config.toml
arch = "convformer"
beta2 = 0.999
grad_clip = 0.5
steps = 24700
Rows from block 3, named by matrix and row number. Each number is 128 + 24 x the weight over its row's rms, rounded and kept within 0 to 255. All counts start at 0. Numbers have three digits each. After the name is the row's rms in percent of the matrix's.
# pw1: token mixer expand (model.blocks.3.mixer.pw1.weight, 512x256), inputs 0-51
pw1.153 101:124144126170150113115134088140146105119139147095108119138103138105109167123100147184091120081095129122110152082162101132123139073129167127125142127128134111
pw1.154 099:123084135125124126126092114145118119186115124132131140084142102129153172150145097100162104120127163159101121129150150148095132133103126109143124166120134113
pw1.155 089:123146081130069126134093101145077119102131027162170123136119143117126149155117105096169119129125131128105121110101167098124138149102109144141122139127143112
pw1.156 099:132121143149105117158103130127111143115157095153111167148106135143088160129142133122178115145118088135093142125137154103102153115134148185146134152189135094
pw1.157 110:155139154101106143148131130147149140165147112168112090109182124111124101153135128157148138142128097138113128088113130106135147149136100100156138122125138158
pw1.158 110:122131148153128175103163155105094138145140113112156064167158104117153100098114115140120110124135144077129119115143147162166130121132134146120162145121144100
pw1.159 085:120107131136138123111121137148088129133125135093116154093124129151142123096126132136118122147155148133178097129150138074142116141134150153161105130115131194
pw1.160 098:097116136179120148097167151104062113139137114133172111118150148202113123090133105111085120127155162133089075146153156142148114156059159165124108139144138128
pw1.161 108:123091139146119124111122153153118146161186115118134149142138115119157134093170120128126139143070105127129138164114126082086135145136113144098161154140136109
pw1.162 101:116141101128126144132107062101143129145135129154115156118127135109097134123138136154120091107121158066134151119095139099141169121142125138128110129180144123
pw1.163 104:163161134118138101164132103123142150126166137109098142108092100101112107127171143121132089094130109108082109126101153105104172156176114132139142132187144115
pw1.164 111:131104144158076148123114145132118137101148064143154098130159111164125094077090090140124111147098125138145099133129120115176080134072108141147116104119140144
pw1.165 104:091077126173121144166124140135148101132139118178135122129094145104119154126133109149098127113095104175155122123157120125139085095117127097110117091090140117
pw1.166 098:104149137090093145107115150115135173108148113119118164128109186123116121106087136160123087134126114069162180114152172128139139145141082113139156094135154132
pw1.167 102:150087126104108106105096157135117127145086119175121122117181108115167122106163114091151154132110159181106146138080137128133136115124127091134152154145114115
pw1.168 108:131098122175073119153127102133119123132155053181158106095154102146097146142150086128093125122132147134105114154134126131112113133123138129143132106093151115
pw1.169 090:141139107125071146101137142175091147105136097112176149099148146142135159154129136095129138135130110138061170163101116165138138146094126153147140185121126187
pw1.170 090:119157111127123130111149124132109172119131118092142141163113145110143122117086132082131152146146086124159183108108141116149145133123109112184157114166090115
pw1.171 107:134096106152104152107120115134133146133091106151134094139158114178111139164119108111110162123132160139139103153078103166103112115090136114146128117130129108
pw1.172 093:091149066107099157108123124122124141107137077170143142157125165170142135137128086107116099117096157102126146131082133105127116153071126121119109077165174110
pw1.173 094:098097140148145143130100136112138114087129120128128137108087119106115105134113143089145145109120136139194136116123127141144075105127146113118095102096083139
pw1.174 115:137093115173066125116120121158116143102099052165164127141119113143155153118121055126109150135066153146123146121119129121116091104080132151141112102091141117
pw1.175 119:173117148149137099155120157068173133116193142149118197140119110140151136115132136128151126123113137164159141138126114147150119112118173084170125099179127081
pw1.176 095:113167141096144105130154118099131122093141124091092143100159127138127117094073148132124122154134128142169110122138143115161110166110103127128108112133111130
pw1.177 091:106138113129089128127135139129119135109081041166175113158132192150132116147110094128140125126119148095135103134115177085137125156082121134157137150156152100
pw1.178 111:166119149080086161124109167110124158152122106140110124087182169144137137096115126174136120124106135116130143141137154099120141164124098133141137155171184151
pw1.179 105:106102119130160128135110146138152160160113142154108110141148166196150139112122119158180108137109160151153150109153121121129105143086157154136145160132163117
pw1.180 105:178137152123060111175113150125107158097145090122106117108124104115103105106116125156150114158097113107158123126114146132122149129142095134106133094179148106
pw1.181 079:140111146144139124161155137109126123198107114099107122099182119137158151127126123136136111143111140133111133133114128122121143110121159105130091146125204127
pw1.182 103:103139076106106124126078119128102160124104120134126149127106187145073141160147129103160143150155108128118100131149152128102130152141081137133142120179120115
pw1.183 110:124084122157134118127140136125118094110102115101131151102080137103135157186168124092133155161131126155145110103140139137117147102141129096086112116125118116
pw1.184 092:120110128124139159113137107143127120173092147075120115099135121090131143136147143110132114150127140147101114143162161182144121171156120120175104173096133149
pw1.185 086:157115098149102116129113113150113155102136064134180119099124141135107142101117122105112126123143128124142127175113136139141098138067115168131121121124136131
pw1.186 104:157103144171097089145115118173133152154144097155153132127114122139165169128161104142116154142089114149119122159132147111058115149166118148139129126111120092
pw1.187 105:138105132111149149123084100113135137195119156134094174088183130098142123101142164153179105133084145164117132120150181126147146117154144092136121171143100151
pw1.188 096:146131151165129126091113141120114152113167085120142095154157094154122112170138109126114112116115146100093097141123120124068148129110118154136109118105142089
pw1.189 101:180123150129150090153150078121144138138153136132126089110159114135154128132123133151100129134109131157106120085134118134116157176125094100166150115133132137
pw1.190 098:067117159134125104154115129124146141128116143122088098158140134153147102108135135131141120132083119128153107166160130138126102168093113177113167123175111107
pw1.191 101:135128098154118092132100106125109122117113111171148127117141171205087133127147107154116112103145104134085111112138121116070133126111147136158109144144185129
pw1.192 103:171139151154137129106122142158100147120162121094133109086118110145117106128119129174136099139131142076079082120189124137112126130136109184122121144103142129
pw1.193 092:129121084124070125158095171125119135111090080149149147106126136126102113112147100086169122183131133118140111167131153148107121148078112125096142122123124119
pw1.194 098:154102146108078114149129111134127118129098069100149117139165126152151143146092109145115134125114096138179135100111145091171129133093114140146115135173148121
pw1.195 091:151098116117147100108138115097115119161163149112137144144144142151156127148144125159125147112145112148094154130097120137078137092107104126144130098186144096
pw1.196 104:138113131144127127127131162119085134129108121123169134110191101135118135079140145107149129156158144128128107147146145184117140150142125118185117129114137084
pw1.197 112:143151112096148141118118086117135124114121124123120142143146129085150103104120132176144087119118124042136149118113134104103177110139097145121109097138146118
pw1.198 094:150121145149081105100128098139097143122146046146162115112170114106124145105142090125125111148131157124133127129170144110117154141141146138146138170111148110
pw1.199 109:126132079136124102140130127150111122121129134154142143107113143136069160126177125120132110164125133119084117163116131120093121157118117130151110124143134117
pw1.200 091:119161149122146097126159118101109151111117126094166153179124117102145085124122135108160131114125104118108135125098128138124183130134106104193132077186112115
pw1.201 100:080146138105127120147130124091090157125157134161172140138151133190141141098139109122127142106140116097136164146144131083134146166120124136168159123120160131
pw1.202 096:124102140173127065112133120128131153117141119140148176147144157101124150148110148094144154154112155157135128138156113141101128092127170115139142102122111052
pw1.203 107:139141060135152137133114113133156123108105135119139134142102132144130142157161135145121147071150133089078180113075077154128128106134132150131162139134161127
pw1.204 099:142098144158118087154124089184125127110123091142150116132141091137069163139126098114136095172139150155124075136130140090116106139121124120152083130100137084
pw1.205 108:137119100145119134139113056141136116142113109148162127114133145123148200177111126088121141119130150136142137113169106095103149115128160096155145173116115110
pw1.206 109:130089140124112101128093094133139115139126091160146176105166120127175181145130132135177126148131133133122112153170124126098127091150145124135135143110120099
pw1.207 102:149157120137151115137112104095128101106144121108142113150093135134132121136115106159117123101171109092120147094076104096144132125132130136119139130151214086
pw1.208 089:125144085108143164119101112088116127157119142113128133136114157107101123131150138127171124097146115098115147134105130102144196119152119093155135116172125132
pw1.209 091:092153139123140122152115084098130129128106128146106156099125183146112117160099122123135116092112135106129126106149118057116126104132153144148108103184125163
pw1.210 087:129134165086131118113131157090113135166092136163117112136174132144126078142142130104154121128160133129078141121121134125098135125144109101178137095102117110
pw1.211 093:120167128133126116148153125151121127104146108133134103147122128123098089145121143146135120125096106052170150089126143099119177178153144106122154111117143120
pw1.212 091:077124112146128174109122077080137126158142122212136128147122162125131139165114110147153079097116144133101134143119165131100133121101117154143130153122129133
pw1.213 102:163109073147120105108145092133128099119117124137144126182107163121123171160138105165111129085114119140104188092075103150086132119113135145162146142141167110
pw1.214 097:159134100145138105131136119143144118143152132090130119151104115126126083146157136127118131103107135148131127129108125132136142124097136106120146099130151150
pw1.215 096:130146161123126120151089114108077140159172135121124165097175103132144134121163121126106144109098109112120143174101148060142180142149130120142163127153108120
pw1.216 086:126118103174147083104147107177119117092102121126162124145115111140148139116129128142117120102135183087048107118139114173075129134146139166168123148095137089
pw1.217 091:135102105094147096118135093091126123140092142098142122129149124146098106137142111148146103120152117121119095138118133098080122151111119085122125073094144124
pw1.218 091:180138106197152162153151140187158114127147120139155109127138122139102138140115141160110157132128126108144127103158106126116129126129150138154125113092157124
pw1.219 091:117109141181127117118118136164112120124114116118148080108111079122120164089135104139104144131126134143117107102216149153092106123126132114151117137083114113
pw1.220 094:115112148136058110102094124123113148102104025154176118143136139144113117125140077122146113135105139119122118130130183111103129153080108130145139143131153116
pw1.221 106:167117103136118113156140154124103106139124139084103111112106129146136126119178128129141085128127134140125101117109165111157124194106123111131122136186157130
pw1.222 119:118113151157165134101160164173146140125125155111108099130121157137145131167167163101151142171116128157116127116152125140137115124136151134091123205124097136
pw1.223 104:110106152113125084158168133120077149171107119080157177087159100163113133077166129085153139142139116142108130191138140169109147150131098126152145132156136145
pw1.224 095:087154120119095159122102128082104112102142062135155123154119164123125179173104112133096102105097136086118143108121129123110145137104121112135171136111154099
pw1.225 096:142148141183152126129115087153121116131096130092123129121103163139146154133167134113130098125145165110125099085111140096121173168122153134130100134140137088
pw1.226 096:070117141123108105138114110118036106131112103118123144118130124129093164094109119117120091152132135154146101130129176155127146166127138131090151134134126126
pw1.227 100:092132128100127091130160158134100163118100109127163141121143171158081125097115137140110132140159123131102150140087144130111142119100092193131089151122135101
pw1.228 106:117133099146122206132104169120115122137094102151137141115152163136140128099124127125178127159141162091114114138179133135142101133113160126111107159100144146
pw1.229 095:136100136166082135129143104139114140142166053144175143093154096162149170133133096127143115135091134133178132151169142133096125133125143174128126156129157082
pw1.230 105:140120133069151166113096158117139122135077134140122112108189111125105128112108123159112140102122186147142129107136106138117115077139147104145137180097119138
pw1.231 092:130142111106102133184104161135166170140153117148115154127133131148072099111119148128151123150149124134132126167109166119133109182113100113092109121113153110
pw1.232 105:114129082104117177143095107113127107093112113143119181064158127127137170128131140152143123134158122118101118105173113072162112120141136150147127144134128175
pw1.233 102:143109135117144108130168087049152133151182143104112123123164093118140105137132145173130170087130103140086145119139098175118168066150127094165158085135111131
pw1.234 082:097106133154141145135134134127139130156115127143112154115108143159146157077130140129118128098102152134139162137092113095117107101136154145136145160161151147
pw1.235 089:109115126130122142123088161100136137123095113158124114128134158169114121110154122107124101131128159149154128159151184106140123141061116104117139128162123138
pw1.236 101:165143149115134115162141137094142120128140141114117168120107154095116132171183175114150086134132091128124122109121123106110182136152139126131096152179151110
pw1.237 099:151145095108119137141124146096117099129085122125121150149118173099131115109107142178115069107122162089131170077094145115118183120132139134137129119180154134
pw1.238 098:124104118135112170078095072137139127182101132134106131131143102106118150168103115169122117084094150154130148109103115163123121093100134126132107151147130171
pw1.239 112:176149110161140133101123123144105131087139102138148141147119162157113112157145089144116106130155154083057104080126102128124140146128084185132100142133201114
pw1.240 108:153131119132055164123114066126115140095126053132169106117134124118128116126107095125176093150104106124105145128137156101146123111070107147118117116106155178
pw1.241 096:118127170089111062126131139169136151144140115136150156163164106121146124124168106112162133148112076150163120147150153091108124124139083120146155102128121108
pw1.242 097:179108094152098173107106187098116118120119099154152082122143124133163086093114078142082112108130140121107089093181143178120121122081119122106122144097163149
pw1.243 083:115131091127087121116145137149130129131137104122141101141138107176084155147131112115172113146104089130096128137132128150091111142117113121147169104131128096
pw1.244 096:127120132077117128116125106105152164161094135109116114142139134122145124129144128107154127128143107118101149132141134154081141161147068099201128125135143107
pw1.245 087:163135123171126133144139132098131134147145120109154136079112134129146111128123131149145064124102137113136107124122157119118147164121107174164097104172141135
pw1.246 091:138124171096118150145146182087121118144155120104156117135168117163136114099122096171118122117111106108137151143144115065122127088115140119136134103095198126
pw1.247 104:092164124113113130153125138135082127122156094130135134136117109128123141128154113131129134128121091089168127145091124096105121112129130161153116139164133147
pw1.248 102:104096182154135150131137137093159121187166134101115138088142130146148129101118140128132105139106152145177091148139131121148133129117140122119097108136130120
pw1.249 122:163146126130128115131134090140119116110090110108159160114117159157122133126116118128143089131129160104096138111105126137129152151108114185139074184183205142
pw1.250 108:131118100143111127112115147135119143135121145136115087159112084170134115104156122129114141156147120122099113154110113115109102153113135132138123133154129131
pw1.251 090:151104192136095127108115155134104165168120099150129130133213117122163157124158109138164130129108152121097129140155157138109147137133139160140157168155132131
pw1.252 110:157115093136047077140150125143078141087095054090230156113126141151144163144143101111127147134144109112119112136121150132116152157123100115162140157134143125
pw1.253 096:087099165150108138134132156149120122101109106116159122090137122211136144130115110121123124149145148139117106139152138086139106146082170143100136181089142140
pw1.254 091:130137131114161146101141143120110109123106133152150164115185117144111131117114130111087105138111187139139118139146110175127128118099149116131143143097100133
pw1.255 102:095146154162095106159103106157108123099104067135140122077135112179102133086097101119125114178100141137162096137110142097155113167095144147123102146140134145
pw1.256 104:140131133151167154145154153094110107150117142107131131081107131109132127131172164064109120122174142139136122150092126127121157121131146131143082147134097162
pw1.257 097:159118128149102117099149129138120134120127101127171089145144125128146129155127121147110140099088153094163181138148124125116151124117132120145169126094167144
pw1.258 091:072117166122119122147115121135134114169116120160139141115162119146123142116162110100168112151106148141128127137150151110124147194115147106142156163155140103
pw1.259 106:106169131131117122096109090150125126129118146100142157143135130113123105135071130174176096099115141068122136115185159143138176130128100122140106105083135142
pw1.260 104:094135109137142122110157158124136159159141135179171133135126119137088157067103140140116143150124090122098167151124120119081140128136114183141090144124144120
pw1.261 107:148169082135086136114092134133106157132141129138144156119097125146135131149136136117136093141146118130124125156149159120135152163109097142147091116189124161
pw1.262 096:115092131103077121137117139145099120141113105111127144061123143114120156119147117109125068135088157133162104147120178108134139176108101116121143118116141124
pw1.263 101:155134092134118163104142113136176142145137097174129114118164117138140148133139098157103150126090107129103150076116117090136149127138123103112152178128131113
pw1.264 100:129129090141133156114125062153156098130115134135140127154138112126127135158152137151133142096113130141081166143100111154117101092112150084137118105089141130
pw1.265 094:156143039123109121129144135091125120102132128074132153107117146137120091141119118115137148137139128133122140105087131181135124153106103126161116099157126130
pw1.266 105:129121130142124067152123092105116125111143118119130118107105126157124127114098120122125103133088141158081110129114135142115115178103131171188110128172148085
pw1.267 103:116111158106176103133125146099160134206174180098083155140152161137144111091172170133174138121133133150109134138150134094149127108165134089117141120146117116
pw1.268 094:114147099098109161163115117084127117122119111118129179142123159120116140119104129141139143116146093115154188096109121109136135103115108093149125083131140115
pw1.269 100:129114148137137097107123152126093138125129128129132135108133115140167111087122117149148082143091171112097114144127163165098124149125124176162108144152120106
pw1.270 092:133108143099087133109098121140111146117089035098166107144183124118130137096113084124142081107086131113164146133123148093092119109075097163169130129140152134
pw1.271 103:147101135122084106126169126113123132117148057101152160114181124121131146118123097145161113148113129143129135119163145119128126102117133115116115122136167151
pw1.272 084:102121123171132141149142100123106125108108127114149150077118171173134154085137133139104088111116156092098147131131134084131137136110153186104107160111151136
pw1.273 093:096092093180132132127130106130159119110100130137159104141120102183145174129126110120130138134100150151136133149148119134142113147106166114143106183115145108
pw1.274 094:137102122173112126116130104132126126153126076131159106156150140157141172149123104189112131105109137119106153077126104107121134091118163138134137148092221097
pw1.275 108:125117118143110152102133112127101112132121130116125143123127154070117117173114154107115127141140140134138117126140139158110175080174117095154114111132095137
pw1.276 103:111126133125126115168107131107117122130118122168109185142127128130123176141183094134148157135132133161125137114106163083119147113159148120137158169153130068
pw1.277 099:124113168118108122131123115119141143141149104161138125116169131134129132109123152158124167126109100141138176103133122119126160126136122098118174125117108130
pw1.278 099:112135130110100125090118113139106157131070110165149119199152139133129169165146128119133129115126119106139108166108132115107126137117096154103123128137115118
pw1.279 087:119108121178127114128173112139114125114125115107215161127117115134130145105053138107169132137135132100140154151159129123102143105134115137149131118118132120
pw1.280 090:119139130151151097144130095103135118132111127091115169082103181122134146121140124126124053083134183080110139096136157100124188156124146146119131125152168130
pw1.281 099:143125126138068076124126105163104165114166076171155142148117135142089160131151115108167130146146102143094112156125154132101121125112071194172102130191143086
pw1.282 097:128147116125082159118103106154146155130138076139117144144129157135115138161137099147176137126113114101131144142131145071123138133110133093123136113117138131
pw1.283 106:126117134164141144183137146126153117176132157128106148100099136179140152098131119115117105110112160145108129132156110098127119125115151115122095159146180131
pw1.284 105:147141155149091090148125126128096141129182083099155123116130124106147159117154129123128082100117085129130132124123182078086156093144105170143116139133152122
pw1.285 107:110126120094124148087102137143160158150147128124119127136129131106132076145102127105148104149133096160104148106141151163133109136093067106154115100105112171
pw1.286 110:182146111158144148142133124167104112106102127095142126089096163124119145162139160159134114134126145082107119089142124135160162157142150145092104160104168153
pw1.287 092:115109100150117140105102080163158162144083122136150152197186107139128147189124129152144123143124132120076118165150114142107147133132115117116124126097147102
pw1.288 100:143081125141114131121144159144098147116099095121163060152157113128145100103141094135139114134151188102127097111148168082114120134110115155127182149080160123
pw1.289 104:164133118168109143080119084140120105148111100138128098151141111120133154154082064158081104089115169126105164103096119163135135124107162120157128147131130112
pw1.290 101:102158145109154117125147102129118133101080138139149137159117169104125123119140135128158120117135104079114185134100127082115162121150125171148144133126110142
pw1.291 100:142116082105123156105121152124095118142072109124145122136155172125135117099119099168138130142163131071122156124135104164143132088123121155113131130122159154
pw1.292 096:153106155129128123158163162152117143129129116069137109136129089154154122094109125126144163176113102135159145148159121180110091181115109144128122126113117084
pw1.293 098:108122118152135115116135124170133145121084142156138120127155119214142148134144120097148118144087147163099126146120124129098096173062130133163148138130127083
pw1.294 094:127109130174138092146159125137140102118133135122156119136092123204111161149156134102120133127114153145074126145134113131081111135090167185150100154144144113
pw1.295 103:131124122109126144133118180146110124137096130118136125095173137193166129079181103145119143119132165142152098123164152106134111133102131148156134170156142144
pw1.296 109:125114133171118112103111144172103175135167097139175147150147116145143154108135129111116137148114142100119140139154133096087155149137111173122150137123129067
pw1.297 098:120120161136122066120132096094126126136087130077150125121129097144179090095100142119134088111121130130131154112095150096121139139105131104141146126128148150
pw1.298 095:143122118196116124156157144127136099115128105173154118125132109194145157156153129140123127145128170149138099101125119109161136128114173113135148158133158104
pw1.299 094:097138117105119132165109103099106117113134088132130170075150138147108148087146091112155137171122092097115144132135131103164129134134135150145157162138115171
pw1.300 117:152133126127098165126120127139100120190158104112142126093124115103131135150130125144115106136083104102119134127081167093140156149155117133127115155115144172
pw1.301 098:099119136102159086149123116117141108156173175120129166125123110144167118115133136117132153080129113169137131131149079105135128108130144112149110119132143152
pw1.302 107:164092135163085134114125108165125157129137067155160087147171116138110105165102079119143104169139140113116099139153096136129115132112116134151116114099142127
pw1.303 092:107157142163129126156115128102093149123111133153146130108124145114092137083103135120132071149121143065169110108131165091114152205137149143117135134150127097
pw1.304 091:129133123141085115153111105148092137116127037188147103101145105107139121115091118136142113129080171117136128114135165126147155138097144159144140162124153133
pw1.305 092:123142124101142126127153110058144123142138121088138125125124153123126107126158127143170129084098103105107147094165146084136147095117143144132127168139141157
pw1.306 111:077099149151112138125130132142143144159121131169126171133128141108102163093077127153150147163112129133123187124150110167106136079149167120119143107091123091
pw1.307 096:144118112116102112121127145122091149114064094116152122127153171136129145103144092111166119156161125136128117160141159090139097113116105138149105128146127139
pw1.308 100:100179127135112132122124100120121129073155114099153112121094149114062093111098129099121149120167078071168120126078128085178129121134129130102082101097130157
pw1.309 101:124154133083132112133140113041115109140175135139138120158122121133141124146179120131102138064113098089110157127072117084105165112130145131115149103120142124
pw1.310 089:124133148152125148144127094107109120140163112126160177104100162143105178110142127131098106082134159082114124137141122063135150120136155159113115121146180101
pw1.311 106:105104124153133130144170146083146118112133123114136105131139130188150127089130112121138191125165105141139130139130088103144094112098132157131124135155134107
pw1.312 102:143132098120134107128157169150093136154162128094145124155124107143142112080158119116129139140113111133122129156119130097120131127138110156111133157167127162
pw1.313 095:075144117164135132120140056134133095131113106185137104115128142160155146156111089098115108084109143115104140147155125108144117124083150162097121153115143158
pw1.314 092:106137123155139129149149127114160119170127145118125134096073142198147139088144130134103138076113153141117145148136130056120129120113144146097131141129185156
pw1.315 085:161133106158135116160146146092128126143139114128131105112154144171112141079153130173114083126139160118110129100158130155097143125111137140156122154110211099
pw1.316 102:140117076157107142100118116177121156149145132140169117168148101124104134178183113117143144107109156127150111160148130153079140101133132133112102129103136124
pw1.317 102:145148101136100135135153136110097150113128116091150140140115155134121124089125122141142136110145103064128166149106112123148145130134092156148121107138126157
pw1.318 088:131103149122122136151140150082131125195150113125116129113156134145170143157147125151114096115085131113100152139098134128131143117115151138124110126120196139
pw1.319 103:168154142145145116172108090121117091111127128103119149097104138122104117110132160131155060151133148104127087112139156126129146157141133143121074152104176151
pw1.320 103:128128144061138107161157136072102110120091124104143166127133160155133158129136118125148131128156099147135132112133170109124167161120130111148151191147123102
pw1.321 088:169119142120098145104123102081103106129163089122144078135168109124170107173122127133081143112134160113132134148130125158121154138131123126129154174115130139
pw1.322 089:099110099151140128141129074144187106162119127146112178111113153148160186125109130142134083114121152142134138102199130111120135138095133107162112132144161141
pw1.323 102:092138104163147151131162126124128093111103112143173109144112136133110149133102127139129121120113140097108156114131132142111158097111143134127093159108132143
pw1.324 100:089123162091105118139100161130106168152087117154117127150130148122122129135128135080191116137152138136136145161145154147101167145119080142177169111159117108
pw1.325 099:131131124084086132133119112112071147134116134115147150147165092138174163142155119126128147095147108101092119188116120101094176126156096107140137139103149128
pw1.326 092:140147095125163143122128130111145104093106086142191099160142144149154094121125064149096137144156131087135160099131097134124117093094119110133122129061183114
pw1.327 096:149161132122093109125118146073118151140152119085129115117147112161143127110119139141114091144129140101122094094136130148144124170116120132177133118136133100
pw1.328 100:125120116155100123144095135177132127144124116203134137170116124115143146119104133135114105126114160150163137148111173093111117142114137114103162137108125078
pw1.329 098:142160138136106160130100065108092139093165048175183144141157141156088121152085098119101127149117102102085097114140141118153137134107100160126115150133141140
pw1.330 100:108136106127075134133146100115077111121132050130166121146150120128123149146099075147132125120070112116087128111140125167110140140115115146143151158136159133
pw1.331 097:081117166172118110139127147130149144137097104144140111144099148180125118141102155092142124139069092140117141158123137136083117172122156133140142153154139073
pw1.332 105:149145101106070130136124156154103173084150095121172163086130129130124123142096124145157116144127093109135135115084173144158122151115088142154116114152125128
pw1.333 111:172128093120074142109121163086109133139122116112147117098166128160169105117151111135136120119162132137129105125087127142163134181110115098144153128123150153
pw1.334 103:176128115147138160128147123138126116121116132114153121096101158139152114152133124122116108148111153142129131123113125154168127148092144161118103145114147166
pw1.335 092:125114102124126115090117156149089163118095096165205107137184114155135130137125127098192141162152145119125143159149124144132122129151117111152167152116111123
pw1.336 092:148131148086097133099104151116108156151103119139117120123171111120147132138136125142127092115129114149107131107137177101098162159126088115155133160140146118
pw1.337 097:112128145133109130127127111075116117133149117139147150159110149142120156124088111152099133126125120148142155126106154159089125135110152152130124130124140105
pw1.338 105:152117134140118121071081121172090143138081131067115125133165121124161138124157121149115159087158155107139073169144127126113119113132109157107134138128102134
pw1.339 099:132123130123127101094128137137125160096174108117138108174138134122114097107109105142121144138115103105153149119100111129094119104099114145139141062125156086
pw1.340 114:091132135122136176115122158107131135137134120171118135140150167131134163154120090138114125159121118087093163173159126159091128117084127151116163129095146104
pw1.341 089:115154094099079117087097142093104152091163085123151130144156150143139130125131099114107136115127102113118114137129158113121109166119064115128144110168109091
pw1.342 093:156119146147142130150129124109154132150109108131111129097132130150098133104095141134141097170154125165127123136145122165103154150116151111165090177111202134
pw1.343 105:115101155148138119113142110149125131150087133069102074138130167126136111107135139156127141139177104145150085137125109107171105126126119124094099107121140116
pw1.344 100:165147139104111108142141088086115125120123127117141186125088147109136113149125111144142113101163099116102140095102115098121216158136124115153127142191156129
pw1.345 097:129109153130163126154151098097126109162118172100094173132156130111154148081116175131147129117119125132097138128154112128165140107172153131111126139143107113
pw1.346 109:149140118107087186071120148141121164103154082117150099152132141130134106132075089154131135145121099103132158118121104167142097119098100170117126121108128141
pw1.347 098:117122129128092153138118116126164111100157116149116112136146100129144104143126090118110121129097117090141112124152130131129108117133145171123129145160139140
pw1.348 100:147088192122127133151134126161084104173097116089124091099164136122123153136147143112152116126115128119144133162141148093121126129134133156140136175126132151
pw1.349 097:093102142105140101106137097075119147182118153088097135148159109143146138117107144150162141118107096113142177142125123144123168097127120115180125103143132139
pw1.350 106:112078111126116147105095119129142131172145138153127139109158128120131152122137107093147111087137137151144135152155150127097120098074134117136125164108126137
pw1.351 105:148131141101115137184097143077099144133106122119110106119153195124119136100124113159149097116129091121175102087113176079145176159124108100131129134161144129
pw1.352 098:116124148100103149087114094151147186156110128122125165152170138111126146117082131157148105113092125090118182108145120108133171104153112112157147097128118129
pw1.353 116:164090131110135107114102130158143130171098140162124141142170105116198146128175113128149143108133130176123156139095144125107132093123125094126142151143119114
pw1.354 085:133083139143138121121135133105138117189155120136128140133162132161163153140110105163135088113065160110102125117104141128091123097107151152141126153126193104
pw1.355 089:098096122142126109134134139120149116189129098143120128172157129129160167124100086167109132131120128135121132094117112094109119114120138089123132122137181059
pw1.356 111:117168141091103148087120096130094173116091127159137103131172102133112120119126133105162096132164103099073118160137131148134144161109093171157144134129120145
pw1.357 103:155123117154104140118117099134146145156166106185153132135190130117115121177104122108157146140109127117107114095162125117130165130146130092156115144116125155
pw1.358 104:164130163117137136128133149136112124127141122098153142129167120136146109159134135111132146142136145097122107142143111154127159130141131110110150158099100085
pw1.359 094:129115119090125105160131104182126124140101131144155159120215081126137155145153124096151136150101101121122104187138145112093138136124071115127131114104124105
pw1.360 091:114141148160144130139137089146104103117140115128167147123109157129083168122147102150100098127135160078107130152138127068138152105125156169110130136137150107
pw1.361 102:106137142119125167047113144152085147146104126113160117173165145140150152135135135110092181135165094127123115177113115075148119113140101148110136138085121161
pw1.362 104:096127132109125124117106100103122128147186115164128125133152108123155098127142096130126140101075112141084146138108121109140128090119115117125138114134136155
pw1.363 105:136101132109104116153145106146089118102119098133196123113134112129122159077122075130105097138084145129133131145120147135142112113065101190122085131114144144
pw1.364 102:180146117165116168112153155135158137125176112161165067146127134116120096198113124122108140127131117100140156138127125141112171144138122115143123140101129153
pw1.365 122:138148145143137142195102116113124101134129117166126143098100142106148117129134144148151075128077170082117149098102159098145172138146163154087130152127142125
pw1.366 100:129140153079065136086126086134076164127092078083139094117136107105125137143144132106176079140135101116136123160129160118115141163124083125141148140059102173
pw1.367 100:118127149084126112102157087123116135136157120136149049142183067142124151090092130098125138147100114120131145150112100130103102125117118137134157132104118096
pw1.368 091:104098113179130150122151076148138103134082120106116161104120166148127173150128118107142093153150155130093099106155133147120133144135163121124087156111156130
pw1.369 116:143128146100113128125092062140122130147129108153144189121194111097155124153101126160149140111131109112070145152117104080158189084149108116138136137119131145
pw1.370 106:161127110127118091157127103116144109095103100181151113142141149137109158148160105166122127103161134126157145092156122099082134102121118110187143120131151120
pw1.371 094:107088164147105108117095161113142152132182061143120109105122132139145124134115092102098109113125108125126131118109149121139110122107115138100125124112164085
pw1.372 084:105171122137125129140179133122149118136118145125124071140088114135138093083108149107120052137138121145136133110150172175152133171108136135173102116150116130
pw1.373 103:130120142123111103084084128106081149178160120108127170160165095127156125106134091140142106101135143137127144138114149074105156095133124124145144129143110118
pw1.374 090:124112144117134135133124138124136182170112126161140164115164169151116177102114130152156131142144149120121190105165138120129145140124125154134117172109153047
pw1.375 094:087086163152138128094099140146128138137101120096104147138144142182145138103109109156163089142086131106108112124146170114147108148064129176109100196135157144
pw1.376 105:127104137080101129134132163089088139123126111102155130079163119133138112088150111155119137109139132129106134134105143099135119117094108128099149139132167149
pw1.377 111:159128108153122136109145081115142126128130133107150095132150106138139113164100126124100135100142142143117149098132119152132145113121133100174164102122114155
pw1.378 096:070133148090126126145134135078136118160138140122117129122118147148143102121155107172170117105116127121087181102138120100165133088111157125126118141151148183
pw1.379 099:166095129108151126146104117109150131146148122143153132122122115138169165146135107112114162135160096146157138163101119085119106137139132136131121127107136111
pw1.380 110:145120143187133097161143135118119097108162120073119124155089113145107115120121123142127109106148117161118096090172133132114105094131157151135086135153181107
pw1.381 102:090128070127138167092112062082148118165106130159128127152134140123132131161128113158114107086146137095068152161087125142126150084107116131107105119148126128
pw1.382 091:171116075135142137119147145119096110134111116129166119149116156163147147141121126117117118172129102118136120122132125137135118148115126162115114168173145120
pw1.383 117:162149099098056137127088149149104166117103089117166102150117121117117118147113131140174130162118105099116149136140136131143155154113118130128149141110134168
pw1.384 098:128155139075116137126128114087111124117140130170127123146177133101133108136149101135111121103107105101080168121105109098104192127094116147158131104130115143
pw1.385 081:133110106136133099129130121133144116136132097112120098119125121162137133139106111156141144103128116158157142108122096083132094132088142122135139125189155131
pw1.386 101:104127141093142110123114144101154145147063140112111171104118178153116117132118159148191106132123142098124152137140110125114132155133156167124122136173145131